config = dict(
    image_size=32,
    conditioning='class',
    targets=['cell type'],
    num_classes=17,
    norm='layernorm',
    head_dim=48,
    fused_qkv=False,
    qk_norm=False,
    momentum=0.95,
    nesterov=True,
    orthogonalizer='polar_express',
    steps=13100,
    final_lr_fraction=0,
)
Rows from block 3 of a small class-conditioned image flow-matching model, named by matrix and row number. Rows with one number belong to one neuron. Each number is 128 + 32 x the weight over its row's rms, rounded and kept within 0 to 255. All counts start at 0. Numbers have three digits each.
Before each neuron's rows are labels from the 100 images, of 14848 (inputs lightly noised), where the neuron reaches its highest value: "responds to" is what is common among them; "patch colour" is the nearest of a few named colours to the mean colour under the peak. Only what is clearly more common there than usual is listed. The data: microscope photos of single blood and bone marrow cells.
# fc1: MLP up (model.blocks.3.mlp.fc1.weight, 1024x256), inputs 128-255
# fc2: MLP down (model.blocks.3.mlp.fc2.weight, 256x1024, transposed), outputs 128-255

responds to: smear: peripheral blood
patch colour: pink
fc1.110:151143126107178140117160152095155061165086185121159196134141145143097150079046156172063128117138119162117170171129066149126133113140118114093133128122100142092097077138173140093179135094044134073129108161164156165134217122103170136151165077134119098146108130141161105219124140103127122114087166138167082131147002100114098082169122124126129163088157094113123152102144119126128129169101
fc2.110:114133111130126130114164136143112255172082066121162162153140137081108129172132173190126137090129147157133088032119227171079131103173114126146126127186081114162089110142178151164120098141143134107121049123175106132131153141100125112120165074149098054107172131162121076130103137142126121054133119141103111118166129107153087135127098135158156114099120098164120115168156140119144133128145

responds to: cell type: eosinophil; smear: peripheral blood
patch colour: pink
fc1.49:100106099124132120082097155121148175187129106137074072114118112157142166130184195150095133112176186154080090150111123088112120187215174133132157178163154143126159097143076110125134184085137086165079119112117137184078221147123155158106169145151100137126072134125151118128124150148127102118140162155046114113120131140167180160152130154150116157148128106192134026085135060178085097153106
fc2.49:127119081140121109116124169081154150164149124139181095137121161135100156140130147152133146100096131136125145137112126134103111131164144142140135074110184139115115112144080168101084091110135128100203118113157094160116157128139114135190180101116158151139181111096128137140062145117126110104081166083108136177109120179045139163155150086119115128063100111130162215137146114169126138132155

responds to: cell type: eosinophil; smear: peripheral blood
patch colour: pink
fc1.344:112170105209157063126126156147062141117153127133131135162117156129135166120122081108084207121136073170159113155099122115090146190121134127103092092074071119094169174117066131172152127149138118100126177131121127121138061101115097072106174193123128132142171124144119127137103091047170132128133095127138159149090098151103154173129124124110163219118127116140165121113144125136124132083132
fc2.344:120177108136117108138088134109126130069133101100128110126073125170098077189155140152143163099106179168118139112141134091145121188118105128121152136111170131105184064114108132068131135112090107139102095085135120095169247155077101121147121174194164120101152113104107154105098099093125103138107089114096124150116117127097214151126136128128120194220106122040127155193140103149117134120150

responds to: cell type: myeloblast
patch colour: purple; blue
fc1.698:108126148173067155150091101147125154141081186142137132086145156140137124159126119123123093162067144164120131055141119161120150118102126094164153072186037078069150131127129139148115151120093167168094181060078174116146153146172185082174100129170156127164124111135071067116130146059135135092075064172112134104170099103117138122089173131165154107121097123207121135135185137062141129174111
fc2.698:135151129136124124111138183130119173104104164102090137145155137139142101089121111118147127126131137147106128133097140129132180205054172151164131134155106067172121080136155155096174140253100127076126102128157140138148129144104103162049193212147093080112130141114118110122125122099114135108131149206112127136142115114043077148068131102141116103126115129141200205165080035097122157115122

responds to: cell type: artefact
patch colour: purple
fc1.482:138114109123093080075163115129148146140081205126134112134122149126176092147156117127133070079144164116120137166085203085099093148105142133123240149154164144153103119121166113127169087121174098121127110151190116140089185124142082128117099100137107078148095104124088180083159158033132116127171108141125151193105106152104098125154146116088142215135118084172155091098085128115213133134141
fc2.482:164115156131114166147107115168181123116107124152099100124169071149144107132163129128159141113130176142147113115171073130145155125118120130086085147199121141133226143132142134146091169078123121112106130159159052121150178145149115141143114177085152116132043119088110156126193184128155118151106115114163127039105125108173129100118140154106145159136112107134111118164150087138050134138130

responds to: cell type: promyelocyte
patch colour: purple; blue
fc1.1:129147133150131127215039088110116113110137135106141121134169133097135149142113123166121140138146163036092186088129114147101050077136164144124142113139083114000074159115168168115147115120076157132125168070129147113104151152102130081193178114113047131103089136063165128194129079143135105145121095101088128123127121101096190158130125089164196165188122102131145128147124158120080128172120
fc2.1:129123139121144168106074126137137126112157136126084127127152129124148141116142142116129168120120141132126075097129130095125172123163135129148127135127105106000090004124089099171134144128125126103121125147099132119139140148166100061060141132139131147132128145073077130128138069098134097079132094115073083151133133167153159185137111116098073161055122101098147129133104138157179104108152

responds to: cell type: artefact
patch colour: purple
fc1.691:115121166088120179152166171090131107152173097187105170125172089116112230160216190145124137181156000136195116093127113106136094103121144126147062128135142133090142098123144176118121117142087123163127086181125136094153183128150180134151185083147131151137168126138116087081132124082151111127039174112050124077113172130131160152101110091146138122170145099113127138150099128139034127127140
fc2.691:134156168155133149168141124084175105126172166123132080149104142108130070137124167088116128182126142121123157094154018158126148161125135110166075142143090112082133158077123111129102125104173058149131128113094118088187107122105177151124142133137165130171075158135167117111129130181131139133223094146124153160155139094156165121135077130116127118117130119147106089141130094115112108034122

responds to: cell type: blast
patch colour: grey
fc1.322:133107122143101141151089136115118105146125132132195136098117139074123093156052112119129117209089131125171162143114116164117169124113123117117108107139137118176127101169166148116129129255099123094119188134049128117123101119071174165116110104131120167131105126190130102150107128000138133103123140111096141137116113120096117159120129149092189111086104077165093153113135101067218120107154
fc2.322:136126141199126120162102113169101143107204075105074085192124115102139176116124116100120131197171117113131147098132145154137076139177091122141164109184121113140170160126145093146122128145105113112128106137167051150106123135180143140132041099182144128200083114174123128130066079164138126114212045130050124131101117106164144168172170113128151135170091132155044103123153088136075119151121

responds to: cell type: plasma cell
patch colour: purple; blue
fc1.499:119114125155179093161130121135089147068161133099160157080120176138108102061095154149103191121124114119110141125137184129115097138175152115145119086127088121169123141100177129137135115161096133098114191182121128150158100072143203098129128142106064115153125123047124149165149075079108120071085143075095127138136126114138124141181088128167100100156148127115070165120033152075058140141177
fc2.499:127141123079116184133112159148070086127083121206113205141135175152104110092127126136150096203179121131130109133131058131135162140089161128227111142124103142212095179140185118110157116157153071117134076097081114106127128195147142125062153110118047097124152122145120133136098129111147146154102151186128142104172135149071080125087118115190059127092163174128131139167169169087165159113138

responds to: cell type: lymphocyte
patch colour: purple
fc1.588:117136111129139122077102121149086088098133135134180105140101129164125135156119155135129166126130150130146147099073127112126124131132145140142135102177134032179144115121152143143120122158095221129115131141098131116148165105136105217116090154163141158130128115051109128150092117145133137141162136060124116093084169103168120060131123116071172110106130126085151132122122218126120133139106
fc2.588:081105061181136099179121153104096116154167121149134154118135100102131144123156152080112126087110117147122112144113090123144074081132124119103114158185128085133130092102147141120109145096130216099159182093059208115193117112142124137124081100148095095167111138064101122115133087177105163144122176108110145151124122067096128054221157127143140204145121112111079123126131110130109104076097

responds to: cell type: eosinophil
patch colour: purple
fc1.416:127118131115147135130114081116147089129107197106089138045128061140136125133142080195150091122122182125164130033105113072126096126099106126134145141124116124136111103016135123138131206069081130132133148112177145116126173108185095092119110047179122096133134114102138130080132120082134123134133137164161118157076143145187138139079093114104124139174109077145158073106053157131137123112068
fc2.416:132162123128148129153095117107102127162078117162109171197141140163121195103098126131165102135136140126103073130086150111116166202184166118095141118100119086105081142192100134124211135125196131110130110096111088128143169162140207169122142130136137118188135102124170180165068167143142164145069168160080113125158128134094108105171117092100108127145115099141198174151155171053065130107140

responds to: cell type: lymphocyte
patch colour: pink
fc1.13:135125128106116172101155093114133192132161149134158134111105092111148185172117097162107172156143169128119131111103128084102111085129159127096131123172106107192167154094179149138159215165102133144146148133146166140124076116127044167062145132139229132202144131104166093144122130108134148099112077164074151183083129178152148087089104134106097143166139132113072114121094108103118145137102
fc2.13:142129128112123111126121156064116142185174118031070135146102155123133092175127125131078137151148131163096100156135116121129028162170133103097111109170102208069132103120147138162153135135114067166121120174125131116141165236080092114129044079097087132127166117120098119102098158148116130168142199221112146120104143116176153129134132136120130142118110159093128091127160137074120109109097

responds to: cell type: lymphocyte
patch colour: white
fc1.450:143113156123128118152146099131144129144143130123161116117151111135142126129216139101086075133128083140150144120135154180147255120118135149146123120128124085143094086167099099154141155071133124175142091133102115129165128113029132096173171163121081137075089112169193158181122101090129181141113142152156170177170078106132107118160154126139120138143111168157120107128135144134157147109132
fc2.450:199103127124133152130159127121121148110131134125138057081136124118164175134133093141123132141152128127140125153121109094061091128118071168118150150145134087140116164132122108111105109056109094086184131144124090033083129127098141109117110095129176156151216177128102133155112114072140188125134105112116142117164129119150125147121222095076158134131124103125110119120112143101129040150160

responds to: cell type: lymphocyte
patch colour: pink
fc1.103:100164065116114122142144113223097159112215105127110126125166101131156146166108149128149121131154163193059178155117130127117192201094135122111106115099175108145199116107160129135158065107170087152132121164144124163132179051110174071098153128168083125150141131089101166093150186152107170096054147081130111104101127101116143197174131140139130154121126137124126103109132125131158132174084
fc2.103:106137162106146052153143080072143169089093115169091153124137176143152089122150094117158076178111187048084080108131132147131117109168182124097148128098133132077118208113101149163117133119118064190120146087124124129128119166153138122146083110148092095044104142132000176102178152186175086126104150141140108136128120140080150119109132137124105157099148106117128129142114174093182135140130

responds to: smear: peripheral blood
patch colour: purple
fc1.646:077159132190084051108141173176168103168087126151148095129139085150106133076124151152128114139088142088154089129187122162129116111108139145161067106137153118150117112111082140092141143164132136140191152109125119123129109105174199141133146141154119118158104109146130150127210173094120087121131114138149141137154123070125114131150255107142106125082138150092088124164146133098130119104124
fc2.646:189137150095129118149119199198175123148093111127153141113190111182139154186133128138156106173163158070155166192176143107121137135103114117114163147150138111132144145116092101130117120127129160123077177136102046116176125097113189137122099153099158132118111140130126179103171132076145048143120105069146140149175121137094145137159195089141127154170132169078073131114169114115135117129099

responds to: cell type: segmented neutrophil
patch colour: purple
fc1.414:121144124122244123154151114115131119090145062142100088146152117094136112099155205111130127123129135147161142081105118137139153083137068117112146158146163154214094119145099079119127157130124164130149127124151129133106124144182129114100125182095172185141102077111144148122108107146143063125145127149095107093155189081126123181130106104110117082111092018102113139127124165117164078124024
fc2.414:126131115148133142146174126156155088097180072205075134128218130125105114166133163088128144130130136102151145152163100150128199091133078132152155082148089103183128199118126133128080123063116195161129169104084098120127122135106163119160164118143062115106193116172121146108102105156124108097095052146143162126179128122153112092076133140160104150144105181146163082114147161081149161129193

responds to: cell type: artefact
patch colour: purple
fc1.18:084140121122148120127124157163050179104119112120114112117073136130091132127167132135131134130111050047080082004063189175125130155130170092121084145091095089088097097097158139080145110121126147098092186125110046129143159123241132141187098131154163052123166122146137107139129154193115131117126111094140107124113118102171165147146128174128174198060144128163172123143118097079174101102088
fc2.18:156141148119121069148120173155043125114127083080139099130092132114170106107154123119135145130158122051139148143168000143148122126142092121143157138141115108102088127143127142187111126160121142160119121122119068123086149128216121155104145119119128078130099117158149120111068167157138065155174102167113146127153145118074117129141141159133113198169084110162218112108103076134080123145137

responds to: cell type: eosinophil
patch colour: purple
fc1.343:133105137159155070104132120126105087108088138105123075162156138120132187153132154122155094098076097134132110097142156115148125194125097106207129203201099068127120125083133132119099045107098103133114152083144120124116127151164206109155119068130114130116110133049035114105159078157122124070149161129111114123101144020054209123122106127143103152110139129133115122099115129103068121155145
fc2.343:129112133079126060134252107177121147125096155124170099070087134123139144074146066091132120142178127136164068164133098098125092153138147121076163130127071135164157077149160136126117121159076142036132160158086129129134149113135175133127123164150086192147120109102092084144150126158139118125122119146176142107193132101133123085126130146105141141136113117143128160081148142194146144108130

responds to: cell type: lymphocyte
patch colour: white
fc1.318:154164139140126198160152076099138090178167131109151067105145095119160119174173167101158124119173162135126120112139140155187146104122077129138123097144109135132127107159092119159169232129102111152174147175143060121165055141050145156196215101105077161107166185108168161106119133110131132118140096098142157162176123167156094058164104130101120139104146119156145131155142184128110110083178
fc2.318:149170115120126136147205113123117115174158121105148133144110123141174167080127075086114164084113170116144142137127104161039120159138125128149147142116105088140086109134127131158114148089130144145142073134144092225058130103061103117150113186126127107128155196060138126163128122118139118123166123162159121109153138142122144132172188096144081088156147076077129142141120112120127052181199

responds to: cell type: segmented neutrophil
patch colour: purple
fc1.676:120105143116130069136112101147095076081145073124187132091108144141131142210131128138134183126150160196142162125120146064151133077154152063116127114134165054135133049112109197110115131165076115113121121126086136130111122150116124128124176155163086110157122128197095161166144170113121136126133127087030094143132047137143064132154132165159132128204135106138115095085101127114126102119150
fc2.676:110107133124133099122117114119128193126141149115122103113088155159145109062109129101134064148140085158107098161145127216144098116135164135173141159130110105124041149126140172130127141112107130118130147116130164113125124121146086083143164146101088018151126131128154114078163090098132107145112076212095071113112130143160077148162131160113098105103104090175070137141105115192127110110117

responds to: cell type: erythroblast
patch colour: blue
fc1.28:132015062095114180122176121131177123129120114126139085135103119148076095164147147078150146127122111090143127119089113159036126129112139097090091121179077152095134063107132117117105152078100159129153152118106152172147137121143124084111109105166104125062104095157100159131114144126210143106119127109115115136125058119126121184096120115163110078151183139150225156164142143132138120128128
fc2.28:116109147153117165138159108134215117134181122135088131166130145128149117084144070136119132146147196178116116161128127135152108107079095126098103122139139143114143179114155146131116103098170199112102062128102101171152151107118088108156084106127190102146121123160198142173140102059136136125155115144097080135108138119117146129074132074099127094107122138139156122035140124123158121148117

responds to: cell type: promyelocyte
patch colour: purple
fc1.26:112131130171060096116125107119055104116153151098215097087098175139145112127150104082143098132097017119157111153117129095136144139195093088077090116154138139090168135096143093128160146114163141088124125125159170118190155058129089115029180199103126128108131107096144148122113217168156150120094098117148176164109102083078160113128128115098112113120097121112125195137074146128171141124154
fc2.26:124151131098121151151146168113026127081100099091107165143139173160120085052179124124128119153104082126136145131127193089137157101153131136122180092131096130170110130140141136082136127127058073162130093123104134134121088144134142129132121134153099164168112139130149095070078140156130121129171135114129167099055123107063124161102126112112092098182131086160144128157143109130116128098149

responds to: cell type: lymphocyte
patch colour: grey
fc1.225:120129132118113139123128153147118103116126075151172104119171115138103101117133098139138103125159169173116138008136065121102149129135104140136173117185155167120170075159128124104125089111029137111136142160075118129096118140112127109127148175145101181110150119081101155145136156120121120121107166163174141129090094161086113107169131190129133102111128071116097134136084109129168113159130
fc2.225:113115136173112140122115143146165181130142107111115175146196115152123177121131142183157159185126096184152149060114118129122097133150157129130114111130137189139141175069080124168092190139112121149158084124121177130150123175108115093136138098129136151105140160084154172152188154157135131125129130111141145138073132165141129128134140117122126098124157098104141129138124116090063143128108

responds to: cell type: segmented neutrophil
patch colour: purple
fc1.139:137073110070164089125160084132163131102133113141106122174184123077078128139168146103138115215173133149168100166087102162078128182132116116103138143177093109085095082096130159161111117121056181111150148172100133168177107153146119152138124099164200151115124137172108059165153191099188166100107135088147079129101151141129126129126098131099125077113152143114162138119184136148124109114088
fc2.139:097183113130137162142134116132107101102127133172131133169158156121165136141110137114131100207107177140150182161108112123062144171126068147186111165162129142149115116148129125081068152087177165130126130047093092168121125154132106112099139117103111170198158117124121115175168185111211154165156142145157106166134130147094092147107067136167114107128120136148166133081134107144198130124153

responds to: cell type: blast
patch colour: purple; blue
fc1.460:132135133082128197102166173126104139229090099143134099115156077048128115122107103141131123161095182054129102034120165146098131155127138143143163120081120147144158156144142130096125169112101126139120136106137200140110175070132165147103155170112107106111137128123211121137116119083133128110109146159104164129120149080131094143101134121130145121141134133083177089133133156137159134179135
fc2.460:145129121134125102121104134115055136078159116121081145162152205111108126136139135114166146109180144058119126140123157153126094135152151128124105120094169130208123129064160100169096218128119066145141142144081160126121225163126102115103199124146134143082134124179124100066137175109134125131138126114180124131125127156097153066135128110124143120173148131056149123104163121115098157091150

responds to: cell type: artefact
patch colour: pink
fc1.286:137131127076167139121138140166092126146144133127149183079112150147134147115045090096145074113088111166020083123145147169140122145135086140196142138121201140081235098091098162066170159170136128159135255111102116105163178119138121138146045135134126052133121128159142142118169133111147129114147131132145133138116143148135122118134138109092129100099152096144116153092131148083132152072104
fc2.286:103144127165137106149128148093098139114164054158091156133169135211122159157124052184128150119199143185104107118136126101142133131115134129088143135130149163144201146139074154185125116158127104088153116125222155131153128174158129127128077195125057154150137137159132112126136087102121141166118147113078112087173124140081068134101088104197126064129124082149120142124073154135124150168121

responds to: cell type: erythroblast
patch colour: pink
fc1.456:122112122178094158160117133179112144166155105052155162127131118125133198113122130092134089117090093137105120151122092085118126129125196134058147089126168164078131104137114139147133144125133147145123080119058137118154085140137149174150081093138121136135143120158187121111117138060127133107114155126226155167128122158096173064094097120075081174162118086139163163132133127011182126102118
fc2.456:105119133051130115154150099227097158097193152142048116087118135143121115086162121142108145082158126077148204167147126096143171090072091135188104106148141153112123092093144160161153098197092129123124190101117100133113137099096126121151138129081091144110127149201144105112137188078130134189127131132195185106095127083177141073093155150146134151195138124112136131120169115036121123115099