A small class-conditioned image flow-matching model, trained from scratch.
Model: 7.16M parameters, 32-pixel images, arch dit, norm layernorm, activation gelu, patch size [4, 4], layers 6, width 256.
Training: muon at rate 0.0048, 13100 steps, batches of 384.
Rows from block 2 of a small class-conditioned image flow-matching model, named by matrix and row number. Rows with one number belong to one neuron. Each number is 128 + 32 x the weight over its row's rms, rounded and kept within 0 to 255. All counts start at 0. Numbers have three digits each.
After each neuron's rows are labels from the 100 images, of 14848 (inputs lightly noised), where the neuron reaches its highest value: "strongest on" is what is common among them. Only what is clearly more common there than usual is listed. The data: microscope photos of single blood and bone marrow cells. In brackets: how many of the 100.
# fc1: MLP up (model.blocks.2.mlp.fc1.weight, 1024x256), inputs 0-127
# fc2: MLP down (model.blocks.2.mlp.fc2.weight, 256x1024, transposed), outputs 0-127

fc1.194:095167122116119152100146162129154141127065170137128125107090134130119094163144173165141131154100184117159119117104144150100078071151144159126141121163132081149099142136170136084125145143137142135149130150097159115117159152123122134114116171120137086126135140102091137130128161091145148098077151092075085207107078162109115164159163104069137123140066144147063108121107112165107125137117
fc2.194:147087132147121119102139116139087152144131126197113126118115049127119101171065125142071135153143142129104053097082169164150096117163124117104159118148144079134111110094106133098080121179110120115124118138079083159125118200096135127160096083121116164106105190075140120192126128118134140136178132118108138209158162144144135108175128146146148151140156109114162116138079115119177113139150
strongest on: smear: peripheral blood (99)

fc1.671:156128154125190088122119097127104166102164132096109138133099111192119156135123157116188131159149119137143131105206199083077115102127150116102062088113109153145090158077078151143136156104178142144102123124109118188104123160150119147056135155108060137071072103193135186116134149120121096106111157073115151083129063148000156120118166091121133118146108109141133090128131109125123093152129
fc2.671:126120086116173125139108073125136144116148126202112158100157127166137108105143135138112107119067164141149126125144159094107153129136117068138207218128157072132174148099203103095147132157120135131103168121135182149133139110096105132121127156159124138142129145122114128138101059170140120094099154125153118157146116130016124097117153104101131109118118122163138094128108124144090195174148
strongest on: cell type: promyelocyte (25)

fc1.762:100093102134187105118103160111093176154128185129034094123151131116129184066146162137076059146124156107113104184143078079192120094127108103087144067148053130140178195200158138110130170090180157133123145117115133092089071097144123135081158129105158106127112131122135130142167119124156071121106124097101171100179080122097103064129082111089142103147111107158132094165107128116102152161133
fc2.762:069127122076170124150127106087114131115221130074171177121170062145123077167125174162123198109150187122118142033081101193105141067129136102117079167108183123108098154200121136147127091080090095122184089131157138181146158156137134139189092142139106172208094147154122117125143130108076127088139119109190116142072183161131120063112194135115125129123111160175116135206127093138113150166147
strongest on: cell type: erythroblast (41)

fc1.99:123134104089101088166130140144175105073112126161059144118137129110153119076107084089113093120125136129060150131137154174108100132137128165092155113154130116113095146154145158105163134173121126126179154147120115111117021189193129124096174116133138135106094189134151102101101094115078127099118132154165149128108131139117119073194118119109123087158118133075106134111110121136121159117189
fc2.99:148113128129136139103104129150137122103132131135078080124149112140139128110065011139155166065114110124151117120134165069118124198164087122080133150107092130194224156136167020155093118153144127198143130131074058132132189192137120116093102108142106159112116141122063133107075129119181137132173081144124112152116109122121109112105114127187109128148101150192110078129207103178169104123215
strongest on: cell type: segmented neutrophil (51); cell type: band neutrophil (31)

fc1.462:193152112142109147140148106166194079135127103162139161119053135128110127198123194097112164164114116143098146089216155110124120159139120049103077051135149184122142137073142181143127152132130110134125142144119128089110138111151164094135177098123197031133122151189127131096154078172120059123105128103111134126155110120083130125125111118099111115123112101165090121064071142119108172137185
fc2.462:137149111137142113096133154192145107096084117147113106096110112141127131138125104086077067172117142095152129143089108062147109146098142131160091189123108151126129128155196134108115084138129131174114095116127118143123137050246146141087139137133103132133091148199099158163138126118110089150113133131151170147057098133130122131061152154160131142165124173162073146118091131118085151156125
strongest on: cell type: artefact (30)

fc1.597:125113111093207084139186071076150112172134116108150100135127146192127137111071133130133117086145155127138097126170094148139099076159151105159153103102114121036121117108134071113137144045167082109136124130112125184101040070121078156136208130214113165108130124109103176047110134073112123119144140095085101116121100117117107106162065124148120125161138129122121131117128117146090063177155
fc2.597:110202102129077088164090189174125075106087113153096136129117145085186123149092148159131110130131051144158152131127112106164107096170124156101103175127121092111105144080142124116144171168151089147133138151136133134144139134117169174118130086193129129147127103186148128123186093142146109135139131117125153158122169104126134078114110146123126120100122136098055087139152118111140137054156
strongest on: cell type: segmented neutrophil (87); smear: peripheral blood (79)

fc1.134:132131130126142084094132139129125129117124122086119101116104118139131112148128153089127085126158142134117115085139154153138139210051137140200150151120130119141080126142139085108117126084103131150122123195119113126106098158131112134109148165134085172122172140117127136166127148147123146129101232111080127218150130110121149101103119146154120120156126162084106142099076077122097118111174
fc2.134:067131135139146137159135131155111104109118122135128153126118134116179125096129134119096184118117083094097131142125137143130128213078132147036080123121149130133136114149141184185135083118140139129142178116134171149147123126142102141126163128126138081136167043126125141086171200095120163091122037131156108168125111131129143124094117133161111151151149149122086146138120095135132182127186
strongest on: cell type: segmented neutrophil (43)

fc1.752:155089142157202132130123118111124084100079092129071152050117138183163078138168140161180063123113098152073114099135131109086142122087154138104170170193044151099168128182202141142138117122109127142088116118103121103121135074134143161140103132181147087153198142139092156089127118117143151098120152102099105152198161155160077101103113047132119137131132126116190120167133115141132128147106
fc2.752:158100100156184118107134116101146070159139117123169133185127143245157150144157109150167172103134159123052149178131142166118101130108082132163101095080174139149119146192005126125143119135109112159148131102169116127137119169131140107151135127091124193188150122090170164171126142063137113126138113100119126147076128084164116086135170069135146145148126156151142138126096140146132120149128
strongest on: cell type: segmented neutrophil (46)

fc1.109:108133122069115130056118145123106121113103129129186083129113174116129102116172095136067140174143124173186104252142115167150153088123199142139115059101148101128080120133151191097199141157128115131089146154095120143154129135136169129142121142129140158141230120150078148148123164137185172070101151122116082171128118095104110110136121121127133152138090169121114113130140194080143095131200
fc2.109:143122114144122127107141117151100135135129118137137113106161171149028145140098082166110118135146132137150189163140206102129099099156147126124132150138144153079120130208090131100088128143114155128111091107120123118121116188099141135143113138108077135117125135164160155067089112129172077161168138120143132143133153108134127142160160147079201166146092122141136107135097146167143132127121
strongest on: cell type: promyelocyte (54)

fc1.25:124115146061190145113095091116085092131086144163104170094125124121141161152113126106201100172137101110108122093139107092125115156145132111129078203153126177122147133179096147155076118123165170119064141178151127114128096126096175105126128116139117139125209128101085120123107140098095105076099112158125143152131097150123137128086159104073146195180105131167127157142138128103117186105175
fc2.25:108135108154112122125132115105138138113087071099108063141174232136115121109055167106158116133123141116166067092115155079141128135195168168142207156135129126111081085173075144104178090081133136102074121164094119127166078139168118155095105133126132130110125128149107141118123151152105149117070135147129134027155121113123143147148105192126110129121142140163185114127166116121125147127107
strongest on: cell type: erythroblast (55)

fc1.543:191141102105111162113142128143065129110191109218157121128082148131137126060137130160079141131141128133156128166120106123147109108101124128113141128156116086129133136059090114129180125192116127137051100133169150126154074131156098116082158104046105165111151114127129190189158110108100152077159099112200119168144111095149101083114143167123179118142143099130127168168102064097174178108117
fc2.543:103095089179181119137100134087114169156138053158184068140170164116147130095147103098128128107138136144130225179123121135120107149091177185077097142143124135126134124141063144113089160084122138130131139086100093122118140136109143130109190125091141168138092115166155116131174148094118095117131117117151156131071108010074128103118079117137137124126106133144114109125193116153158066131132
strongest on: cell type: erythroblast (67)

fc1.106:063112077129119091120124141147098136161131110149154091121116107126180080168151101160098224120175118194134113175148081186125126131113141138099122106093142113131128158083121106050123162150117101132130133096161101115127152109081116048143133150167161159126147200090121178148126153090078139153168132126129174120083124162124197168132137120134238165130122108103098124113159134126104083125042
fc2.106:063156136100212158101053141141099083075113096140067126103103136179115185082124148172071079176168191145164127073077075140115151122095107105156116164138158150124152147132116140146134168122121070161087147124121096109149173130116170103152133140206118128044133076141136056093099125113180133125101134090176131121141128118105051095161080134114126124131143093138137137118125073120195117219098
strongest on: smear: peripheral blood (51)

fc1.105:112113143109153151136156106127158144100110112144153230133049126140134133175191098129145151072153122149180125147165201160134140144070087133123154087138118154099109152109152132140087122123141081147164117141123159106119173065139133128115084117119141128184140181200090147157177141177154117102115110101126176075144177121114104121165156135094127091111142068000082134150162105121103139151126
fc2.105:137126131151130142104110140143148169099073102088147098212119172128108128129172124144129125122126122131148132128189135097137098112112164070101045132126161106140172118115136106101136116199123122092134161132122160123131126145133121113136097113139127075162080193189169131180160113089199088049160137084125138114167087049144152100217152101127115176127214152095089186125163145179118139122116
strongest on: cell type: artefact (46)

fc1.172:148146133137120092106130156110085132146134102143099151122119118123149126142099145127119154109132155141081134145129120114124143168171068143030131139090142162131166159169143142148149112099141161129103124126114186131123132118141128155107159130121121143120093084066152121141181209130049117114174000130170091139174129134117107116096132107107138143113139098109117070147107176144137148104138
fc2.172:151145127132129134134138148098126137065124132124160191132124127131171127093100133127105097110099114133099082137115107139134098121157165160195147088147131098180075115155126082124132130134138155137172155140125191139118001127129128128143132116118154116103077187062139136089194216192213102126144241127123153126115131120128132136084140128085167130126112131068128062107150173157113151137125
strongest on: cell type: artefact (28)

fc1.719:149168139144144108124098070117130133129132093100147113158117126127116037115138149121118150137134080125114130134096169136119123126183144034095148144124129138096143199122137164114110090130134160123181134116127143057096099100154086103208199152114116102138144131128167115160166080146140162144115123175124086103154156102135018136131126116153133119122120124122162086157122142160126148124115
fc2.719:139168044164048076129180077059158110154076139177130144186113135082122092123153131121140131142168139122084107122073157101107157141120167185128131147123136124157150069121170109143141084157179196114160178127122098137092124165099089096114104202118127144129155139164132252124113127109139131152125103186137156130124165135058212103142125121131102113138133116098126119060126137123104146094123
strongest on: cell type: segmented neutrophil (47)

fc1.361:097116108182158134036133147089181125124087139170138126149109128125157125133127149114130193038135126136173106141198222150174098111144098122135060135117122087164100115123106165103183153089100126132223117119171095132151191049158125123071095130118157145090149161197158118152106134099116132167136034090171080162085129144136093117158083138118131131100133128146136138138148160093168149121127
fc2.361:100132140187104131058117114150195126193163133147197089140153131130148153100060142087137084013142140143118165101080151161095104130138130132116143077123103137113122132193120159151135139129109133137032112095130070123160105183085116132127119143127111110132150113172085118128109166133150130177114187152033145161146150129134127111156141118108100146097174134129160099134125168146088091117126
strongest on: cell type: artefact (45)

fc1.145:125145160083138158072117120125078166127133146127079187128177080124124137087101098181143137115142204130103181130146191110085138126112148175181122163086158122145115105157138110105084121152126112133162136154057099097125121162127137127154103104156129139123142094127146115146131120077112146188160125132237196173145136098162127112132142130121156121122127105160107180118103165151129130143149
fc2.145:111124127193131114076133112128116146085142122163134085131135150132142100099118203162113118133132182128092122125082112127167136157068105117112164132136125197094123105083117092129134184157119101143096122105199113121041197134138114123142140125119121142116134195159089102077104138068121167144111136150117042175115131126157173163102125118129116158066119131152124136104135132091195109154092
strongest on: cell type: erythroblast (37); smear: peripheral blood (36)

fc1.347:115091095163100137140163128109151117164134173097087116133125129128155149086125166118175097118117131101091070223144187077091164177183108156099142121099196135140124178071112152201133118137118078135181123119121133140130126062129091136063129138137104187146173154165147141174104110117105125162125177116115160080155132158057118131119159129164086177141079081173124197137112144144185122067147
fc2.347:097193102121197095131120128123128135097126173150163185114135096094176116156127098093157136125128140115098176095172172189129104170183156123147148162205078115112093103091177197066163114121095035147081136136130113122169097128149103101155164131155108070141162116180121125096113102123108133135123125114118137099134126142174120149095124151144090106129067100201104229180168135154131162141142
strongest on: cell type: segmented neutrophil (44)

fc1.735:144172125109134085090109125154131083134089147074130134165118095142132133100138102192117151125160085112115121221147193179121152166154128124109121118117127133146131161187102066098163142136157137147115110123204175110109189158215137130087127108129088144141149158143137116180149124142166136134107199161115157127138100133171106126131126135153171146134125154129152092169145197211121139129173
fc2.735:077120163112154108132133165128157056127139120245128158105141162135094122126141142202151161116143126116124135039136162159116181176121113117168100084232143119102099137134174157178115121085125125120164136134118142107150175065200100156162119122191154064094203107149070142118143137075081171099154073157110127150115124157129119131162109119181052119148147102094099121089148127135139128146155
strongest on: cell type: artefact (45)

fc1.452:125136136124112123155120129150142126144156155189102113141166119116118118136073145121117118085102158132142107186135142150167159136170086184053094066132117137123124112160146145133030123079128129125081094183092073107124134118085135125128071146138127138140084144161150151114153124164092136129147116121125142105108095134125175055052157140059190198112120139138139177122121150180117101139159
fc2.452:103122159085121126153126122153175157072219112120134080138148131125150150154074134118135130149176101125115135074084130145102083135117171155211130189104125114114094151214082106112178118099125146103185193119130091119107083100101132114108099101149139081127086128123099130186156143148122148181138110106167099162099145138113107056053118116058144059120100154141157165113158139165145127124117
strongest on: cell type: artefact (28)

fc1.547:106119118168105105177134125119079144123126104130135159140160088111117116148142210197116115119149161118113147154158091120084141131114154137114074092098145111138038115159124151061128102147116124109098105105111153133121151168174114129113149147128141156137096199137154112162113166153123147101096138130100137133148102139110127133150169127168142138064100142081122043097149092132102124111138
fc2.547:124155129155100128133127122135116114138132130178137104122206123133119120096137107203142132159127135135125136122099080119207129142171091112140221178142109085116138078186100122170062124114095138115147175169122189113187119087133136117162080131133146147112092053197106124187119116167113152075096122127104126066090139158135132175134128146143142150101128129099090057131123120123141115134134
strongest on: cell type: erythroblast (32)

fc1.709:179139130138122147064113111164138114172130164183109152121162154130090120075083139132149114197129143127104121140069123123157075119144114098051113185136191129185115144129144185137138155129106113129120122130150098114151123119102133123120113139147169104127156054108118169108113086144106134142067100151092135216117108107130146121089124136052151166147131111127139082100132134100133114125107
fc2.709:155137121098122122088122129124120087090136059074122109128124132130113129165114124138135132126134109147149139151161131070089149073160154107153119064137131148107153143099141194138104110114103136129136109134089144162110103163112136107151148107129096157116234154100173137121144116146134128092162134109166104204158132175128091183136116134085191109168114105117137074143139126108068139136121
strongest on: cell type: erythroblast (34)